config.yaml
arch: "conformer"
model: "sound classifier"
dataset: "read English sentences (LibriTTS-R)"
train_examples: 15625
gain_aug_db: 6
n_mels: 80
hop_length: 160
input: "mfcc"
spec_augment: true
win_length: 400
targets: ["voice"]
num_classes: 2
norm: "layernorm"
activation: "gelu"
mlp_ratio: 6
head_dim: 48
fused_qkv: true
qk_norm: false
layer_scale_init: 0.1
inner_norm: false
moe: "soft"
drop_path: 0.1
num_experts: 64
moe_every: 2
expert_mlp_ratio: 0.5
slots_per_expert: 2
shared_expert: false
subsampling: 4
layers: 6
width: 256
positions: "learned"
kernel_size: 31
label_smoothing: 0.05
loss: "cross_entropy"
residual_init: "none"
optimizer: "muon"
muon_scale: "spectral"
lr: 0.02
momentum: 0.95
nesterov: true
orthogonalizer: "newton_schulz_5"
adamw_lr_other_params: 0.0013
grad_clip: 0.5
gradient_centralization: true
steps: 7700
batch_size: 128
epochs: 63.1
lr_schedule: "cosine"
final_lr_fraction: 0
warmup_steps: 150
weight_decay: 0.05
adamw_weight_decay_other_params: 0
Rows from block 3 of a small sound classifier, named by matrix and row number. Rows with one number within an expert belong to one neuron, the router's apart. Each number is 50 + 10 x the weight over its row's rms, rounded and kept within 0 to 99. All counts start at 0.
Before each expert's rows are labels from the 100 clips, of 14976, where the router gives the expert most weight on average: "loudest" is the band of the loudest frequency at the time of the peak. Only what is clearly more common there than usual is listed. The data: read English sentences (LibriTTS-R).
# router: slot weights (model.blocks.3.mlp.router.weight, 128x256, trained with AdamW), inputs 86-171
# up: expert up (model.blocks.3.mlp.up, 64x128x256), inputs 86-171
# down: expert down (model.blocks.3.mlp.down, 64x256x128, transposed), outputs 86-171

# expert 24
loudest: 4000 to 8000 Hz
router.48:41 39 44 63 38 48 30 55 45 61 38 40 43 63 62 44 56 39 51 30 40 58 46 44 39 55 19 67 39 49 37 37 57 44 43 52 42 43 52 49 45 60 61 48 41 46 56 54 43 34 60 52 50 58 63 71 47 50 51 62 48 52 48 42 43 34 42 36 56 54 53 45 54 49 56 39 31 61 45 60 51 52 64 51 65 58
router.49:50 32 50 61 45 55 50 55 53 44 45 46 55 47 54 48 47 46 52 40 45 60 48 52 50 61 19 64 38 64 44 45 53 44 52 52 47 58 42 46 50 61 57 45 43 49 44 53 51 29 51 44 51 60 62 70 59 45 48 52 48 60 41 41 46 45 45 42 54 60 49 49 55 70 63 32 44 63 59 66 50 46 55 29 52 51
up.0:43 55 47 59 52 58 54 48 53 71 26 17 56 45 36 70 51 44 50 47 35 61 57 60 55 40 37 21 46 30 50 66 51 61 49 55 34 49 59 56 50 32 43 48 65 51 55 41 41 56 58 50 63 52 56 40 41 46 45 55 46 38 61 36 44 65 50 55 38 45 50 36 53 43 53 49 49 48 46 39 39 58 47 44 41 32
down.0:61 71 51 42 53 53 49 46 57 56 53 59 54 59 45 63 37 43 52 66 50 45 49 52 36 70 46 64 65 58 42 49 66 51 45 51 73 52 43 54 60 57 75 57 45 63 52 53 48 33 53 48 38 68 53 51 40 58 60 65 44 60 54 55 47 37 46 65 52 61 31 48 72 53 66 49 51 51 55 46 49 53 49 46 43 49
up.1:53 59 47 53 49 47 52 65 32 49 50 48 50 16 39 40 51 42 38 50 49 45 49 36 76 37 42 43 43 41 39 52 35 51 38 54 35 49 57 51 65 20 55 55 46 47 50 55 68 72 48 53 58 50 61 48 30 49 54 52 47 64 42 53 39 47 60 47 64 54 55 58 48 48 58 51 56 49 73 52 52 68 58 36 71 53
down.1:37 49 46 43 43 50 52 50 44 59 00 51 45 67 54 58 36 49 44 47 44 44 37 44 50 61 79 59 58 66 62 39 41 52 41 44 49 48 56 45 51 63 57 36 51 50 49 51 53 52 50 59 38 38 47 62 52 63 64 52 47 46 47 55 57 58 48 51 41 53 41 50 40 55 48 47 60 44 57 44 44 46 26 47 52 52
up.2:46 55 23 48 47 50 43 35 47 62 56 59 52 49 47 47 47 35 48 53 48 65 47 63 45 48 41 37 47 52 55 54 54 55 56 55 38 49 35 51 43 49 48 46 64 46 63 54 45 52 33 59 48 60 45 31 42 29 47 52 42 49 49 48 63 47 54 52 43 44 55 50 56 54 59 47 37 61 85 53 48 42 75 45 44 35
down.2:66 42 39 50 52 53 53 48 57 38 54 66 36 51 52 66 59 51 50 50 41 42 45 56 54 50 40 49 53 65 46 70 55 50 47 48 92 56 49 55 49 49 53 46 48 67 53 43 54 55 49 66 64 50 53 50 65 90 59 64 48 41 52 46 55 28 52 50 55 46 46 48 55 42 39 49 44 47 17 60 62 48 53 49 52 50
up.3:49 59 54 53 44 42 29 39 43 59 43 44 41 33 41 40 52 58 54 51 45 40 54 37 48 38 58 31 54 57 51 36 49 48 57 38 62 60 54 42 54 27 49 49 49 45 57 49 66 54 65 40 42 57 65 65 41 59 41 28 48 51 56 54 38 50 61 40 47 45 53 60 57 47 65 50 62 44 33 52 47 68 56 44 50 58
down.3:51 41 49 53 39 46 53 53 48 47 69 31 40 52 51 55 42 43 49 64 51 67 62 39 50 58 70 58 55 49 49 60 63 46 47 41 41 47 47 50 49 31 45 38 49 67 49 48 45 59 48 49 35 46 48 48 52 81 44 45 47 42 47 58 48 66 45 55 45 41 42 56 44 56 57 49 44 56 78 43 41 54 53 47 56 48
up.4:34 45 58 70 52 56 45 62 47 57 42 49 45 65 28 50 36 38 44 38 41 35 55 52 55 40 35 51 27 40 24 40 55 33 44 35 51 40 56 49 57 65 49 51 23 68 51 71 54 37 35 60 57 57 54 75 40 43 39 53 54 44 35 53 46 50 53 46 22 53 58 58 53 53 43 40 52 41 33 50 52 51 60 38 36 53
down.4:47 62 52 42 50 45 46 53 64 54 60 46 47 67 59 50 54 49 41 62 54 31 56 52 60 48 12 47 61 53 47 45 66 52 55 45 33 51 40 47 43 63 51 66 44 53 48 52 53 58 50 50 52 43 52 42 32 44 44 62 53 44 50 51 44 22 44 46 48 47 46 44 66 69 57 50 51 50 38 47 43 49 64 50 48 49
up.5:47 58 46 46 46 46 36 34 45 56 43 56 43 36 36 51 40 44 34 53 45 29 48 45 35 50 32 49 32 55 36 50 52 46 46 37 44 52 53 69 38 45 47 44 44 53 60 61 51 55 41 52 41 41 69 47 45 43 42 38 49 46 57 48 49 48 55 66 37 53 47 66 51 48 29 53 61 54 43 58 56 72 45 44 67 53
down.5:50 57 51 61 71 55 44 48 59 56 46 60 45 54 41 53 57 53 43 31 51 73 44 48 64 70 80 63 70 42 40 62 39 52 51 55 59 48 43 54 40 15 65 79 55 40 47 47 42 35 52 52 42 49 52 38 49 85 44 45 49 45 50 54 43 73 46 51 42 57 48 46 67 67 49 50 50 53 48 52 58 46 57 49 49 51
up.6:65 38 46 60 60 45 52 54 41 54 46 41 63 52 50 47 45 45 48 40 50 43 61 36 52 55 40 57 68 28 69 49 43 53 39 58 44 53 49 40 54 52 47 64 42 43 59 43 56 56 44 57 50 46 39 45 46 47 51 56 33 44 46 66 54 37 52 41 57 51 58 36 52 33 57 53 60 64 61 61 69 51 53 52 24 65
down.6:48 51 53 43 60 55 55 50 49 55 58 66 58 42 45 42 42 54 55 54 51 76 29 59 71 58 54 41 43 61 47 43 55 55 58 55 55 53 53 44 40 51 55 55 49 34 48 47 52 41 53 45 23 54 56 54 57 47 44 58 50 53 52 54 37 66 52 54 62 46 42 52 66 47 54 52 55 46 20 36 44 53 41 46 50 50
up.7:50 44 43 43 49 46 44 55 48 46 35 31 56 78 51 43 57 44 54 49 49 25 47 49 44 51 52 45 47 38 54 44 48 52 33 54 45 45 46 70 51 41 47 42 55 51 43 41 45 49 61 46 47 46 32 71 68 57 60 46 56 41 39 47 45 29 48 39 37 55 48 49 60 45 19 46 45 53 34 50 49 56 54 58 53 58
down.7:58 53 50 43 36 51 55 46 53 43 63 40 55 14 44 62 42 50 42 52 47 38 48 53 50 40 35 35 41 51 48 46 62 49 44 49 46 50 55 47 53 99 41 58 48 24 50 49 48 48 50 59 54 41 44 49 36 44 50 46 48 50 48 46 37 24 48 56 43 58 54 57 56 45 48 47 45 51 50 51 51 46 49 51 51 50

# expert 16
loudest: 4000 to 8000 Hz
router.32:55 42 47 69 38 56 48 55 57 58 49 47 43 54 68 41 50 47 63 30 51 69 39 62 45 51 26 64 50 60 31 45 55 46 59 47 37 48 41 58 63 46 64 52 34 45 49 50 58 29 66 55 47 65 47 63 53 45 36 52 38 70 50 59 35 61 30 41 58 51 51 49 66 54 66 36 48 50 56 47 51 47 54 50 54 58
router.33:56 28 45 77 28 46 50 61 48 49 38 47 51 59 67 48 40 40 57 39 40 62 35 49 29 44 25 71 51 60 29 42 55 33 47 50 39 59 38 53 44 45 55 52 33 50 36 58 56 29 51 44 39 59 60 64 63 37 42 56 39 50 47 59 37 51 35 41 62 51 40 51 45 58 54 36 45 55 47 51 42 56 63 38 63 64
up.0:50 46 63 57 47 44 45 65 57 56 47 35 58 78 43 57 48 35 47 50 55 41 62 43 56 30 40 55 51 49 49 36 59 38 32 47 53 38 54 43 33 86 37 58 63 61 28 45 45 29 58 57 44 49 47 76 51 45 41 36 52 52 58 53 51 55 34 45 52 42 55 43 46 60 44 50 41 47 37 58 37 42 49 48 49 48
down.0:50 39 60 53 42 52 51 51 46 39 65 42 55 18 51 44 58 41 56 50 51 52 62 51 53 30 44 47 60 44 53 58 32 50 55 48 43 48 57 47 42 51 52 42 47 64 49 59 49 44 47 52 54 65 46 52 57 48 60 47 52 57 55 46 49 43 55 55 51 43 54 46 58 47 56 51 59 55 41 54 47 54 42 46 51 53
up.1:59 58 54 53 51 47 62 49 51 56 48 52 53 56 42 56 39 43 48 42 43 53 35 46 41 49 56 45 40 51 42 46 52 54 43 35 61 56 62 72 51 56 37 50 50 56 54 45 51 71 49 47 46 44 48 31 51 64 40 41 50 49 48 56 63 51 51 66 65 67 53 41 24 65 69 41 55 47 39 39 50 48 45 49 42 61
down.1:48 54 49 46 47 51 51 48 70 46 41 43 46 46 44 51 48 53 44 71 49 46 41 42 53 53 57 42 43 50 44 39 57 51 41 78 52 55 52 47 55 58 35 64 44 48 50 54 52 48 52 61 44 56 48 45 47 53 67 54 42 44 51 34 40 57 43 52 53 56 48 49 48 68 36 52 55 55 67 45 61 56 28 51 52 45
up.2:60 51 68 68 48 53 38 71 42 64 54 34 54 48 61 58 52 49 42 55 39 48 75 34 28 62 37 41 52 53 47 44 66 27 49 45 56 48 51 33 53 72 46 58 58 52 44 46 57 44 48 41 66 57 47 53 36 61 51 65 46 63 59 58 48 51 43 53 45 64 54 51 55 52 59 50 55 63 46 38 34 53 33 32 75 56
down.2:48 54 53 48 51 49 46 51 47 53 42 41 55 24 55 37 50 43 52 57 53 56 37 61 65 43 66 46 49 50 41 59 58 49 55 59 69 63 35 53 62 21 33 40 53 56 52 47 52 41 51 45 56 64 44 52 46 49 52 64 56 51 45 50 66 45 57 44 45 55 50 56 60 64 61 45 60 54 57 43 30 46 73 41 49 50
up.3:42 48 46 67 45 48 36 50 63 45 54 57 52 72 42 60 48 40 62 55 43 57 57 37 45 32 41 56 43 35 49 35 41 54 60 28 55 36 48 63 60 58 37 66 40 45 63 61 47 29 40 63 60 68 65 65 32 44 44 39 48 50 53 58 46 52 34 44 49 52 45 55 52 32 40 46 66 38 41 54 58 64 58 38 23 55
down.3:54 43 59 52 53 51 49 49 40 48 62 41 46 30 53 53 58 48 39 41 53 59 47 48 51 39 22 56 51 54 57 59 56 49 42 32 44 46 50 47 45 51 56 72 51 71 51 46 50 54 54 42 49 46 54 50 54 26 57 53 55 50 52 50 45 39 58 47 54 52 37 44 47 48 53 52 57 37 14 54 42 49 36 54 54 52
up.4:59 59 51 50 53 56 48 29 56 56 57 50 47 48 50 57 66 61 42 41 44 42 33 47 51 53 54 48 55 58 40 47 50 61 56 40 39 53 43 33 50 57 52 52 68 62 63 52 45 48 52 53 48 59 57 29 32 68 55 52 53 47 40 51 39 44 55 42 51 45 34 57 57 50 60 48 48 57 26 56 47 54 42 70 89 54
down.4:53 55 47 48 52 41 57 51 54 63 53 63 49 15 52 40 45 51 43 49 47 49 45 47 60 54 40 38 69 27 44 61 57 46 43 45 73 48 53 47 52 33 43 47 49 47 48 49 51 35 52 50 34 45 54 50 46 49 62 50 50 44 49 42 63 43 48 43 42 55 50 52 53 68 64 51 59 56 77 58 43 45 62 45 53 46
up.5:51 48 54 57 56 50 49 52 62 51 47 46 49 37 54 56 50 65 33 40 33 42 36 51 52 61 62 60 60 53 53 42 37 48 58 62 41 55 56 63 58 58 47 62 40 59 27 39 52 48 64 64 42 48 69 58 62 59 38 51 46 36 58 39 64 57 44 51 33 63 44 56 59 45 32 68 52 49 77 44 41 47 46 53 46 60
down.5:47 51 45 51 46 47 50 46 51 48 33 38 40 57 43 50 56 52 49 42 46 70 52 56 51 57 50 71 36 64 49 47 45 53 62 44 81 63 61 52 59 69 59 22 46 41 51 48 55 42 46 42 46 57 49 53 51 59 47 45 45 43 52 55 34 47 58 47 53 53 50 62 42 29 38 49 41 51 56 43 29 53 30 48 54 50
up.6:49 45 47 57 51 58 46 49 42 54 27 47 47 60 51 54 43 49 51 53 52 56 49 38 48 37 42 57 47 47 50 67 50 29 46 48 68 61 58 44 64 26 38 40 46 35 35 50 53 55 40 43 57 43 51 63 54 50 50 51 52 55 45 56 48 40 59 60 59 58 55 43 61 46 65 59 60 49 79 39 53 30 35 67 56 56
down.6:56 38 51 47 37 49 47 48 50 57 42 67 51 56 47 45 49 55 42 46 48 44 46 47 75 54 51 46 65 56 55 53 46 45 59 55 71 51 60 56 45 56 56 58 49 52 50 52 47 48 50 49 45 47 54 50 36 63 42 62 54 40 53 45 41 33 56 52 58 52 44 55 41 69 59 53 50 54 50 52 59 48 73 51 45 50
up.7:60 54 51 48 39 42 54 57 40 46 38 73 57 39 52 56 25 48 47 48 39 57 67 60 56 42 52 43 44 67 52 35 60 43 52 47 58 46 69 56 33 46 34 38 38 43 64 60 57 58 59 50 50 51 58 52 46 58 57 52 52 56 42 42 51 53 47 65 54 46 47 34 47 48 73 44 49 41 42 46 52 40 50 31 50 61
down.7:43 49 39 41 50 51 47 50 49 52 47 26 53 37 48 47 55 50 46 72 57 44 49 55 51 66 42 36 43 44 31 59 60 51 41 61 54 55 52 53 68 73 69 44 53 43 47 51 44 44 48 49 45 49 44 38 73 32 66 56 45 46 47 56 77 59 54 54 61 47 52 39 59 48 46 51 50 52 51 45 45 44 49 45 54 45

# expert 4
loudest: 250 to 500 Hz
router.8:43 40 42 51 39 47 41 54 58 54 53 41 47 59 54 53 45 50 51 27 39 46 52 67 47 66 42 62 48 57 39 42 51 40 57 59 49 60 38 50 39 45 49 65 39 42 44 40 44 30 59 44 60 64 60 51 51 47 36 53 58 48 43 52 40 53 40 45 59 49 43 49 60 49 62 41 59 56 49 46 53 41 56 27 51 53
router.9:51 27 45 56 49 53 54 51 62 50 51 38 48 53 62 43 44 55 53 21 58 51 46 59 38 59 39 57 44 61 38 36 49 44 60 53 45 45 33 50 50 51 61 64 35 38 38 50 52 28 45 53 58 58 59 55 53 40 47 54 55 47 47 49 38 50 40 50 59 47 42 46 54 60 72 35 51 58 55 55 54 52 53 44 52 46
up.0:51 58 67 28 44 40 62 50 45 68 35 56 37 58 45 45 57 49 61 50 45 42 59 52 57 58 47 34 51 51 65 39 47 38 39 58 55 57 53 50 56 50 50 59 85 60 53 58 46 54 62 53 43 45 49 45 53 29 58 62 42 53 57 50 59 53 54 36 60 50 48 45 42 45 69 51 37 64 43 38 59 49 55 54 44 51
down.0:51 64 48 69 50 47 51 48 57 55 28 47 45 56 60 48 34 52 52 38 50 43 40 55 44 24 72 53 47 37 44 48 49 53 42 46 82 50 44 48 58 45 55 57 45 40 52 49 55 47 49 36 56 66 54 57 29 48 38 64 51 52 48 40 69 49 54 47 54 49 73 53 49 60 42 52 58 48 50 50 55 43 63 56 48 53
up.1:60 44 60 45 41 47 37 58 46 54 54 49 41 34 59 40 55 56 49 35 39 56 45 44 42 64 55 42 59 54 37 50 43 42 54 42 57 33 54 39 54 46 43 56 74 44 36 60 50 53 48 57 50 52 59 55 69 43 49 47 43 46 38 58 64 46 52 62 53 58 47 51 64 52 42 53 50 44 16 52 41 26 36 46 60 53
down.1:60 58 49 44 50 50 52 49 48 37 82 36 36 33 50 37 56 47 52 51 47 42 52 53 72 48 59 47 45 35 47 55 51 48 52 70 36 53 50 53 41 54 36 26 50 44 46 49 50 34 52 38 49 46 48 51 41 65 51 55 54 53 49 45 58 37 55 55 42 60 51 41 45 51 64 48 47 49 82 47 41 50 61 52 57 47
up.2:60 53 68 42 46 69 56 52 47 54 65 76 42 34 48 45 33 55 36 35 36 40 57 68 27 69 51 59 70 58 41 44 51 36 62 44 56 38 36 52 39 30 45 66 37 43 49 66 71 65 55 43 54 58 63 65 57 63 39 42 57 48 50 41 53 55 40 42 44 42 41 61 54 40 44 50 48 38 58 60 65 60 43 37 58 54
down.2:49 45 46 57 60 49 44 49 47 49 24 60 51 62 46 50 42 52 56 43 54 52 40 53 55 52 75 46 47 61 65 46 43 52 42 53 51 47 59 48 42 38 37 54 50 43 48 56 49 49 52 52 46 57 51 46 45 37 52 39 51 47 52 49 63 63 43 51 44 49 55 46 45 42 59 52 50 52 99 58 57 50 54 53 51 49
up.3:45 42 53 34 41 63 62 22 62 50 55 41 49 63 66 43 42 60 31 63 54 55 57 50 38 37 40 62 45 49 57 60 48 43 46 61 49 47 63 50 49 84 48 50 75 47 36 58 56 55 39 50 67 50 61 56 55 35 52 58 59 47 53 51 48 48 46 38 55 51 41 62 46 39 62 54 41 52 41 51 49 49 37 47 65 43
down.3:53 61 48 50 62 49 47 50 45 46 39 43 36 01 49 56 52 44 48 40 48 50 58 55 40 66 63 40 45 40 40 61 73 54 66 56 90 45 42 55 52 29 38 35 49 57 56 48 50 58 51 48 44 51 49 40 40 51 46 49 50 45 61 47 61 68 55 43 41 40 36 46 42 47 50 47 57 55 47 57 39 52 50 57 54 46
up.4:51 45 51 51 43 47 46 56 40 54 55 40 36 44 38 41 50 53 44 52 62 36 47 34 43 51 43 66 54 66 57 40 40 45 46 52 37 42 53 50 49 80 60 70 45 54 49 65 59 52 48 48 60 44 60 52 62 39 52 53 54 49 46 44 37 47 73 48 62 52 55 56 62 41 40 45 39 52 45 57 53 53 58 55 57 39
down.4:58 59 47 53 51 52 46 52 37 49 46 63 30 14 65 38 47 48 44 57 50 66 42 49 65 41 52 45 54 49 47 49 46 54 68 54 51 46 58 49 37 51 50 57 39 62 51 49 51 42 49 42 57 42 50 50 38 57 43 43 52 48 50 48 59 63 48 55 45 60 52 48 45 55 51 52 51 49 31 44 47 58 76 47 50 50
up.5:60 50 36 61 38 54 65 50 34 43 62 50 55 20 44 46 45 52 63 50 53 56 40 43 51 32 55 43 64 58 33 37 55 51 49 42 62 43 63 65 44 51 52 61 69 49 34 45 54 38 61 44 45 58 50 62 40 39 51 51 44 65 62 52 51 36 61 48 75 51 51 41 45 47 41 41 59 53 35 59 51 70 19 40 40 55
down.5:56 63 49 51 47 54 50 47 52 38 60 62 53 47 55 55 55 45 47 47 51 56 59 46 57 45 47 45 57 58 56 53 57 53 50 38 37 46 50 52 64 65 39 37 52 63 50 48 47 47 49 48 66 55 51 47 49 46 53 61 54 51 50 58 52 53 52 54 43 48 46 60 66 59 58 52 46 54 48 47 56 49 73 50 55 51
up.6:42 47 43 50 41 44 60 59 49 55 56 49 44 65 52 59 29 48 60 57 61 44 32 26 62 35 36 59 53 55 57 44 44 47 53 31 39 53 57 59 50 49 48 53 30 54 43 53 47 37 58 46 47 53 59 67 53 32 39 40 56 57 37 44 43 57 54 32 51 64 62 37 54 54 44 34 55 56 71 67 46 44 47 41 28 47
down.6:50 34 47 47 46 46 53 52 51 46 54 49 41 63 60 46 49 53 57 41 49 34 67 49 43 23 58 70 37 68 51 43 46 52 44 42 33 54 45 43 33 87 50 58 51 48 52 52 51 50 46 50 47 59 54 54 69 41 39 31 52 55 45 48 50 37 44 50 56 55 56 54 63 33 56 53 64 46 18 46 64 43 49 43 54 45
up.7:44 47 54 45 50 51 41 54 41 54 54 47 56 83 44 50 52 46 44 48 44 41 46 29 32 55 51 56 39 68 45 54 39 60 46 50 51 38 38 57 62 99 50 33 36 61 61 55 60 41 52 61 58 49 60 59 47 37 34 45 57 58 40 38 49 49 45 51 64 48 45 48 44 44 46 45 55 56 31 53 59 50 41 70 36 47
down.7:46 41 50 59 60 55 52 48 41 49 46 44 48 24 55 52 52 48 44 51 48 42 61 47 20 51 19 56 59 57 47 42 42 50 60 46 60 49 56 41 50 33 32 64 43 42 54 52 48 49 49 47 51 48 46 52 46 61 35 55 49 43 47 50 40 56 46 46 41 41 44 48 58 63 49 52 49 50 61 42 34 57 93 53 46 48

# expert 34
loudest: 250 to 500 Hz
router.68:46 46 64 51 35 46 62 40 53 41 64 53 55 60 41 46 48 61 68 45 47 54 47 48 55 60 43 58 43 53 53 38 48 46 41 67 48 61 46 40 43 58 46 37 42 33 60 50 58 42 65 53 47 40 40 51 71 60 52 52 45 43 46 45 48 55 47 33 65 40 50 60 43 44 50 52 53 46 60 72 48 66 51 45 60 49
router.69:41 51 57 70 32 41 48 51 50 53 61 48 49 56 46 42 35 41 64 35 49 59 38 38 57 58 33 69 45 53 56 30 59 55 44 58 42 44 32 45 45 42 56 50 36 43 49 55 57 34 46 62 57 50 58 68 66 52 39 53 51 53 44 42 43 60 30 46 46 49 59 52 56 49 78 41 46 53 60 65 57 68 57 55 57 53
up.0:49 45 51 60 41 54 53 53 56 61 40 38 51 48 41 48 43 57 54 62 48 65 61 48 48 55 66 39 62 43 55 53 50 53 47 59 47 51 54 71 43 57 56 47 35 56 41 47 36 53 48 41 49 64 54 35 71 41 48 43 38 58 47 55 44 39 68 56 34 63 49 56 46 57 61 43 53 56 44 36 62 38 32 69 33 51
down.0:39 44 40 49 56 52 45 50 53 42 71 34 61 51 40 42 66 49 44 31 46 33 59 48 54 47 21 46 36 71 47 38 44 52 56 61 46 51 55 51 54 60 65 28 50 55 52 52 52 50 51 44 56 40 48 53 54 37 47 57 52 29 54 37 48 55 50 43 51 53 51 47 63 48 56 54 45 51 70 56 47 54 64 48 49 50
up.1:58 46 57 29 54 46 48 52 47 64 24 65 57 41 44 31 48 67 42 59 41 51 44 51 55 71 52 40 38 57 44 42 48 66 57 56 45 45 56 62 70 25 56 43 45 64 56 54 60 64 45 47 58 42 45 44 59 18 47 54 53 41 67 42 34 62 48 52 52 45 42 42 59 44 68 49 56 51 44 56 53 51 54 46 48 41
down.1:48 53 53 64 35 46 55 48 39 66 72 51 62 44 41 58 42 46 46 48 45 47 54 48 13 56 44 74 33 49 53 64 67 50 52 45 55 55 55 57 65 55 49 50 46 44 51 47 50 48 49 44 43 51 48 54 39 53 56 45 51 47 46 48 48 45 57 45 46 49 52 53 53 61 51 47 45 47 91 39 47 45 62 47 52 50
up.2:52 46 39 40 55 44 53 56 47 54 46 56 48 54 53 64 42 73 53 53 54 26 64 52 36 48 60 59 28 49 51 56 51 44 53 61 33 61 53 63 56 40 42 50 53 60 51 60 57 72 54 65 35 54 38 53 66 33 61 47 45 59 68 52 48 55 52 46 68 59 51 51 53 42 46 56 38 58 34 58 61 44 29 40 51 58
down.2:41 64 48 55 52 50 43 51 49 37 64 52 38 48 40 50 39 43 45 48 51 44 49 40 61 50 38 38 61 34 51 59 35 48 59 54 60 54 55 51 46 48 45 45 51 51 48 55 48 43 52 56 72 62 50 50 39 55 39 49 51 54 49 43 42 43 49 50 41 55 45 46 73 79 39 51 49 46 68 53 48 52 70 50 55 47
up.3:41 53 23 39 53 37 43 37 60 46 51 40 47 38 48 52 48 45 23 56 52 61 54 57 57 60 51 23 53 49 45 58 47 65 56 63 52 57 54 73 35 55 66 54 67 53 43 56 44 64 67 54 48 51 42 22 59 44 46 40 45 57 53 61 57 55 52 63 34 48 58 47 64 51 62 59 58 55 54 46 60 54 50 55 26 49
down.3:50 42 51 59 34 48 53 51 55 43 77 46 41 70 44 56 48 58 57 46 52 37 51 49 50 49 50 46 37 70 48 42 61 49 33 49 61 50 49 38 34 17 23 33 42 20 51 49 53 48 53 35 60 52 45 51 63 59 41 55 57 49 44 55 56 66 42 55 59 56 47 60 52 70 63 48 57 50 47 47 63 54 56 51 50 52
up.4:46 39 46 55 51 48 47 55 37 49 60 38 38 72 42 67 35 48 43 44 53 46 48 42 22 44 56 52 44 57 41 27 57 50 54 39 58 50 48 55 64 50 47 43 54 53 48 34 50 48 50 47 59 47 47 63 66 41 51 72 41 53 43 63 44 41 32 56 57 58 58 40 36 34 40 39 79 56 40 63 44 42 45 42 51 39
down.4:44 68 44 43 67 48 50 55 59 56 44 47 58 47 56 43 50 52 50 66 50 49 43 51 60 46 42 23 45 46 51 50 36 48 23 61 24 44 49 47 55 61 34 38 44 26 58 51 54 53 48 42 42 44 52 58 53 52 33 24 53 46 52 43 50 49 54 48 50 49 49 55 62 51 56 51 53 49 53 37 47 48 68 42 54 47
up.5:40 53 51 49 55 44 52 40 36 53 46 45 52 49 48 43 35 54 65 48 44 47 44 45 53 53 43 46 56 49 51 27 30 55 58 61 55 54 63 40 60 59 54 52 47 59 56 53 60 40 59 53 38 39 66 61 48 65 55 60 48 49 45 41 34 56 41 50 37 61 42 56 50 47 53 61 52 56 57 68 48 51 44 58 46 56
down.5:40 39 47 48 52 52 52 49 37 42 65 26 61 64 50 54 49 51 48 52 46 60 55 50 30 66 69 42 50 54 45 51 55 45 56 51 46 42 49 45 70 15 59 47 42 35 49 50 48 52 52 53 29 61 55 54 54 54 68 19 51 52 53 64 47 51 51 50 40 62 57 51 63 55 50 52 50 49 54 42 45 42 71 54 55 57
up.6:43 59 51 61 50 42 53 43 54 47 40 39 54 63 24 50 39 59 33 55 56 40 35 42 52 52 52 45 53 56 58 45 66 57 51 49 60 51 42 27 60 57 48 44 30 45 54 46 44 69 54 59 62 57 50 65 28 40 52 47 45 41 45 44 56 47 33 53 52 46 67 61 39 55 57 52 44 55 51 38 60 39 50 50 24 62
down.6:49 40 43 39 43 48 50 54 42 57 66 45 64 30 70 34 38 52 51 46 52 40 63 47 32 41 76 64 58 53 42 38 39 49 48 48 44 54 48 50 60 30 62 48 55 58 49 52 51 52 50 74 51 48 45 53 51 63 52 35 47 44 48 51 61 55 53 55 60 48 45 49 37 38 50 50 49 55 10 59 54 52 25 44 48 53
up.7:46 48 59 63 59 47 41 55 47 50 71 59 62 53 39 56 53 44 36 52 40 49 60 64 51 37 47 58 49 54 37 25 53 42 50 55 55 58 60 53 64 69 46 52 32 23 45 58 47 46 47 51 38 44 55 66 61 48 35 47 62 43 41 46 56 53 61 48 38 36 41 59 37 48 46 49 58 50 28 55 34 56 46 32 42 39
down.7:47 52 48 52 51 52 47 53 49 56 45 24 57 14 45 47 54 52 56 56 55 43 43 49 33 21 24 21 61 36 51 37 67 51 59 45 53 44 45 42 44 69 57 35 49 55 50 53 45 57 49 44 68 47 54 47 52 55 54 61 50 53 45 42 25 52 48 51 35 49 35 49 57 62 60 53 48 47 25 56 49 55 40 56 55 48